config.yaml
model: "sound classifier"
dataset: "acted Russian speech (Dusha)"
train_examples: 26041
noise_aug: 0.002
n_mels: 40
hop_length: 160
input: "log_mel"
spec_augment: true
win_length: 512
targets: ["emotion"]
num_classes: 4
arch: "tc_resnet"
norm: "batchnorm"
activation: "relu"
channel_attention: "se"
depths: [1, 1, 4, 1]
kernel_size: 11
stem: "single"
widths: [128, 128, 128, 128]
label_smoothing: 0.2
loss: "cross_entropy"
init: "torch_default"
residual_init: "none"
optimizer: "adamw"
lr: 0.0027
beta1: 0.95
beta2: 0.98
eps: 1e-08
ema_decay: 0.999
sam_rho: 0.1
steps: 15000
batch_size: 256
epochs: 147.5
lr_schedule: "constant"
warmup_steps: 3000
weight_decay: 0.06
Rows from block 2, named by matrix and row number. Each number is 200 + 40 x the weight over its row's rms, rounded and kept within 0 to 999. All counts start at 0. After the name is the row's rms in percent of the matrix's.
# fc1: squeeze-excite reduce (model.blocks.2.se.fc1.weight, 16x128), inputs 0-63
fc1.0,094,156,202,228,271,246,177,249,173,231,194,203,257,207,205,210,240,114,199,200,195,200,149,163,132,184,208,163,186,197,171,160,180,157,220,155,190,218,191,225,220,134,262,173,224,196,204,246,207,159,243,233,197,168,193,213,198,150,196,265,227,159,202,225,206
fc1.1,163,250,243,178,242,215,220,188,160,191,203,204,198,231,217,196,185,180,170,244,158,174,142,240,196,262,222,252,250,248,171,225,180,208,166,226,262,150,206,216,151,230,220,224,147,199,170,147,216,182,206,192,203,205,206,159,222,164,287,270,150,179,170,178,171
fc1.2,109,226,187,189,156,159,161,240,194,213,204,199,243,166,206,298,217,184,254,176,219,187,161,207,174,160,215,193,270,211,201,203,245,224,291,171,181,229,144,231,282,192,302,226,226,273,178,283,178,241,166,204,202,172,186,196,174,143,181,277,201,196,188,227,184
fc1.3,081,233,196,217,189,184,199,232,221,179,238,191,187,173,247,230,228,190,208,211,237,202,178,239,227,193,241,214,211,251,251,219,276,255,264,213,227,243,173,276,210,282,178,231,269,334,234,220,208,195,202,267,200,231,224,249,220,233,243,247,290,210,234,147,204
fc1.4,090,249,202,163,106,192,159,191,187,235,199,116,166,161,223,255,159,256,179,147,221,174,253,133,215,138,199,176,201,189,251,248,171,187,270,207,174,181,118,189,207,252,149,215,205,251,186,214,158,201,205,167,230,221,172,179,216,256,228,130,217,213,180,213,207
fc1.5,095,261,242,156,303,232,274,187,94,284,232,210,171,198,207,244,208,236,141,194,216,256,274,183,144,194,173,222,204,228,257,218,153,151,265,163,210,129,181,178,133,145,222,235,170,183,178,205,226,206,156,123,230,185,173,158,176,207,249,192,228,162,157,256,212
fc1.6,108,173,196,226,146,176,149,257,181,209,186,162,269,185,228,291,183,160,246,174,207,170,161,155,182,163,261,144,235,175,191,207,187,225,293,162,166,244,146,242,266,179,257,203,219,264,172,278,182,212,255,245,199,194,176,196,225,166,183,261,210,170,212,211,178
fc1.7,017,239,274,240,127,167,221,163,216,199,186,204,191,206,182,217,193,294,197,208,210,180,252,174,244,221,203,241,184,225,279,263,224,243,221,206,197,214,222,234,243,233,270,263,191,218,188,184,219,235,262,190,248,231,201,229,259,217,208,179,147,208,212,225,234
fc1.8,117,228,164,216,115,215,147,241,166,185,168,151,236,167,198,273,183,183,277,130,258,152,193,163,204,127,209,174,225,167,200,211,203,223,243,153,149,258,132,199,255,226,207,226,207,210,195,238,155,203,187,203,219,175,201,192,170,221,225,202,211,201,194,220,202
fc1.9,110,237,193,201,172,230,207,195,209,198,204,196,221,280,240,232,160,177,188,210,176,164,173,171,205,190,284,172,254,171,158,240,145,246,206,235,189,203,203,190,196,237,218,230,181,253,166,178,206,203,222,214,247,205,209,173,228,182,261,285,175,211,228,194,173
fc1.10,097,326,207,146,205,222,243,176,110,245,202,147,188,119,190,241,178,231,186,160,225,228,243,213,165,165,194,230,222,250,264,214,183,167,262,203,239,171,162,216,137,176,200,226,196,262,204,201,211,191,154,137,226,211,212,168,160,270,274,174,269,192,176,219,196
fc1.11,063,303,218,227,238,239,223,208,218,211,219,200,205,186,225,204,220,247,230,228,286,270,277,241,214,213,223,220,169,281,231,243,210,222,216,229,223,220,221,206,176,207,181,250,245,222,246,193,253,234,187,210,247,214,245,229,219,289,253,206,257,229,238,189,245
fc1.12,082,181,182,234,210,249,189,220,267,221,179,254,202,344,185,244,178,205,189,192,202,166,228,162,218,197,183,159,199,164,204,229,141,190,189,162,171,212,216,137,189,226,195,179,166,131,174,150,277,189,180,184,311,180,213,187,212,221,234,288,192,266,234,227,194
fc1.13,079,222,187,225,186,255,243,179,268,191,143,254,166,281,179,218,232,243,207,220,200,175,219,243,216,192,130,195,153,207,245,223,181,145,144,193,215,208,194,138,157,264,111,215,182,162,187,153,268,170,153,143,240,155,211,213,169,243,257,201,181,235,232,172,226
fc1.14,112,247,169,234,156,211,211,199,181,160,183,172,193,179,203,245,195,190,238,153,291,171,212,241,231,160,198,221,193,212,262,215,221,208,177,186,227,232,173,172,163,267,152,246,202,222,209,168,203,194,168,199,204,193,282,204,155,275,265,186,242,228,195,161,248
fc1.15,111,191,227,205,192,182,240,217,180,272,230,182,203,263,245,257,170,207,174,252,182,181,190,168,194,201,309,177,284,172,208,223,236,212,266,286,242,174,196,184,215,180,223,197,216,226,192,227,217,206,297,217,225,237,202,199,223,195,226,169,191,203,208,214,194