Weights of a small sound classifier.
Data: 26041 training examples, 147.5 epochs.
Rows from block 3 of a small sound classifier, named by matrix and row number. Rows with one number belong to one channel. Each number is 128 + 32 x the weight over its row's rms, rounded and kept within 0 to 255. All counts start at 0. Numbers have three digits each.
Before each channel's rows are labels from the 100 clips, of 14848, where the channel reaches its highest value: "strongest on" is what is common among them. Only what is clearly more common there than usual is listed. The data: acted Russian speech (Dusha).
# convs0: first width-11 conv (model.blocks.3.convs.0.weight, 128x128x11, each kernel summed), inputs 0-127
# convs1: second width-11 conv (model.blocks.3.convs.1.weight, 128x128x11, transposed, each kernel summed), outputs 0-127

strongest on: emotion: angry; emotion: positive
convs0.71:058161090112128106125105118112120120064133126097180178169148112192133146126120126138125134154156133123176149106103115106161101123095125120163120119053161062123093123169094135140117095134133159147080112094077063101126102211160119092119122147135068102115081159189103087108151121204169147176122082120105123134163139140133076133159157089167140120176098162125106103191115083084105118071116
convs1.71:148157125137132067115139088098114119091083178137079067088127117108152126119124112123137102109123130121084074101135185126105119086146142114089117137124145051106113088119098107154105113064110122144102083078135189157101129154147108121158159132161118110194090101105072150135089140139069104130163094082090118152125125071070094119119109132161036117091105087103145209065109110137147070110116

strongest on: emotion: positive
convs0.39:162178164088099124136082160151165198112134053102122162116145106195119103106142101143149132157037087126110139124067107096129098081098119099202169156081112107141160160186133138112143083144128140165131134129067061087137098112171138126112167065079158170152120125131105105150145125160105134128148116115132135152171189163169126109125153141108084116182083144093101122124115097070134172146120
convs1.39:141067107101078128090131197147068057102110138123142099113124114135146085089095137125098123107092134121065086108147111158184123104126121120179130125089119114073089135150100112148159073065104119129075117095132062092093118108082118090157125097114143120095050117143099070128076131144086133117137111087118118099125078092104111175180132105133125194133128079079146066081146123155093117094108

strongest on: emotion: angry
convs0.53:098134139149093122081056106142088138120084170136061136104101129052122111120105127119169146090145086091101116103077137133086096154118122078185110105117078064090121164122104110117079078081142052127140143141082123085104123110108107085104132131087085151135115103118084107085077157129112095093091078160114122174139178161095125056137152125125136137081157098109115189078136132089173117114115
convs1.53:099132084132131156155132135180092148107143158194107090120160161158101089142097171121137153132175048088113171106126176109133101146137119107122108121140139144107130180141132104109134186059154161173156193084138168083125102166116194103118093128085150183158090087159150191106131098163130103150097164125119106162168163159148162088174134090164148225134104137145172110118113168118111122148089

strongest on: emotion: positive
convs0.83:169139119107095144133161125162107083118125134123125168078055061178133122155121096081107138174150168157173170056118075104096149107146223145091126148160133150152172140138155095117063166131074111123121071085088107140111150124117137127108170189122147119129177106168121104087105122131146127081132230127145092150122159076109160123111136161141104075093155171164151130123101131149149153147123
convs1.83:136135092106123086114111151124131120110042141113122086102142123123127094090166079170123095115149082119104133095090108124147126080106134197132069139136099168093116101108093060093051173145083149144107161120096091139101129082154047145082150104123160097188110090090129101118108138145096099188121108113140055135126074124115139120104089163106102110113086145135068108057090118134085167156133

strongest on: emotion: angry
convs0.113:079133143118109109153137169117168132121162078086109134161123081171161085163107177155083064092123138058105160152142153151141104082161090135097131143109121129207098126136071133103143120139101127094130134112136163099126113114125115098173068074139118132117143077171137168140140108070091114097109137216077133108097149073114135089096160111143148109176121071102103139189151078119109146063076
convs1.113:129111158081132066066134062077114055113061140162065073159095151174081100128129163112105125124089142168080063153109146109131124165137127104100155128129183070109112055104087106165085115121169132121118171157129168087103129127129103108121134124107133084146147131109105075141087096123102105098152117147134174114099136102131109164092179140074044181128128136126183130098095126157115115131144

strongest on: emotion: positive
convs0.111:132133146050103131137093156122073102164160166103087081122178114149104124134124111110131090110090110103137056155124156118200146058131173111134082112138135144118182133096184148111141152110120142099128153163051140115096100141084086062184104089109056087086121116104120098115132093142120113110099091095086133105114085125092141130143112095133122054090082125111051133136104103147090101075139
convs1.111:110124140087143119091141112064094132114148130114141162089137081102110150081145081086151147114095182056109125120110127180157126160120116158127114160134116143101135109103168150166105200119118174189062119132109131107172067109118112121088137088098128090149069112149146083173159098130114147135172111034131111126137085168135121181190134162103116096112158085132060114143069132102153140120205

strongest on: emotion: positive
convs0.27:107115126122111131131131161106126133095160126153116141132121172079141147064184144146131100108197139115068111113177140089158071137085100079123081015103128146141164136166157119168177143109117157135121125121073088076120112090146148153103131130122042165183029082101130076155080133121115129135114133115111096090129109169096130083160125130135157086165176154136152127122151138154127092087146
convs1.27:147112118108128062139143072077119058124082142169101073096142116122152101117112078112110113145088113069106130140073137112097106117156133090103131096139107051097085122179096097149133142144094164168093097108127164085108109116097159122135122127145136213168124139142094116091073091115111104109139118072085171167146105142070110135126081130192140102121101093051131179104106140151131069094082

strongest on: emotion: angry
convs0.79:101144131137122055090102176091119117074090106086083121154114142128083113103101150157165125134117084207110138104082116145076120038100127163122115131164094135157075066081101104087156093108112086119164140110115105082089141063121080096148117089095134096081155092129118124117115107112126106150173118124098103119159147163139154071139141121120099098134123213133105162101124094091052091150157
convs1.79:112159121095057129168126129151098170144160061148088104145049094147155112176169210108146123083149113143130133091097169132071155078167115119155098161146128081111120140141113083124120161092076092130143120069123116064096205138172140084109118112118120159142136083132140122111116135084116127113134108136091120120105169183143130058141132077131124107143049064172094135084137124111101113158096

strongest on: emotion: positive; emotion: angry
convs0.72:099113117138099136164094109100126138118148062147134138124146120153101167100114114133170128149136117110133173116104154111163095160094108067122156033095200104140112108111144137045150081104111104144153134118139081146094104126161124111116063168085128144129072134175125111159143116171137173073086107128157098121067125155135148100168153114134154129169113168201147119117147112011147088068137
convs1.72:133092097080127101068111103104059067119123121158097141111146092150127091143139105080079145105076115094112081123115106106138134132154115165120095136153121110081112126109128126150131103025104158084100158100116120067103071051135127146130085151124086143141063095189143090113082132127139106143146095090120111153143087108122098082130134137143108181181133064074123152069122147117110051143093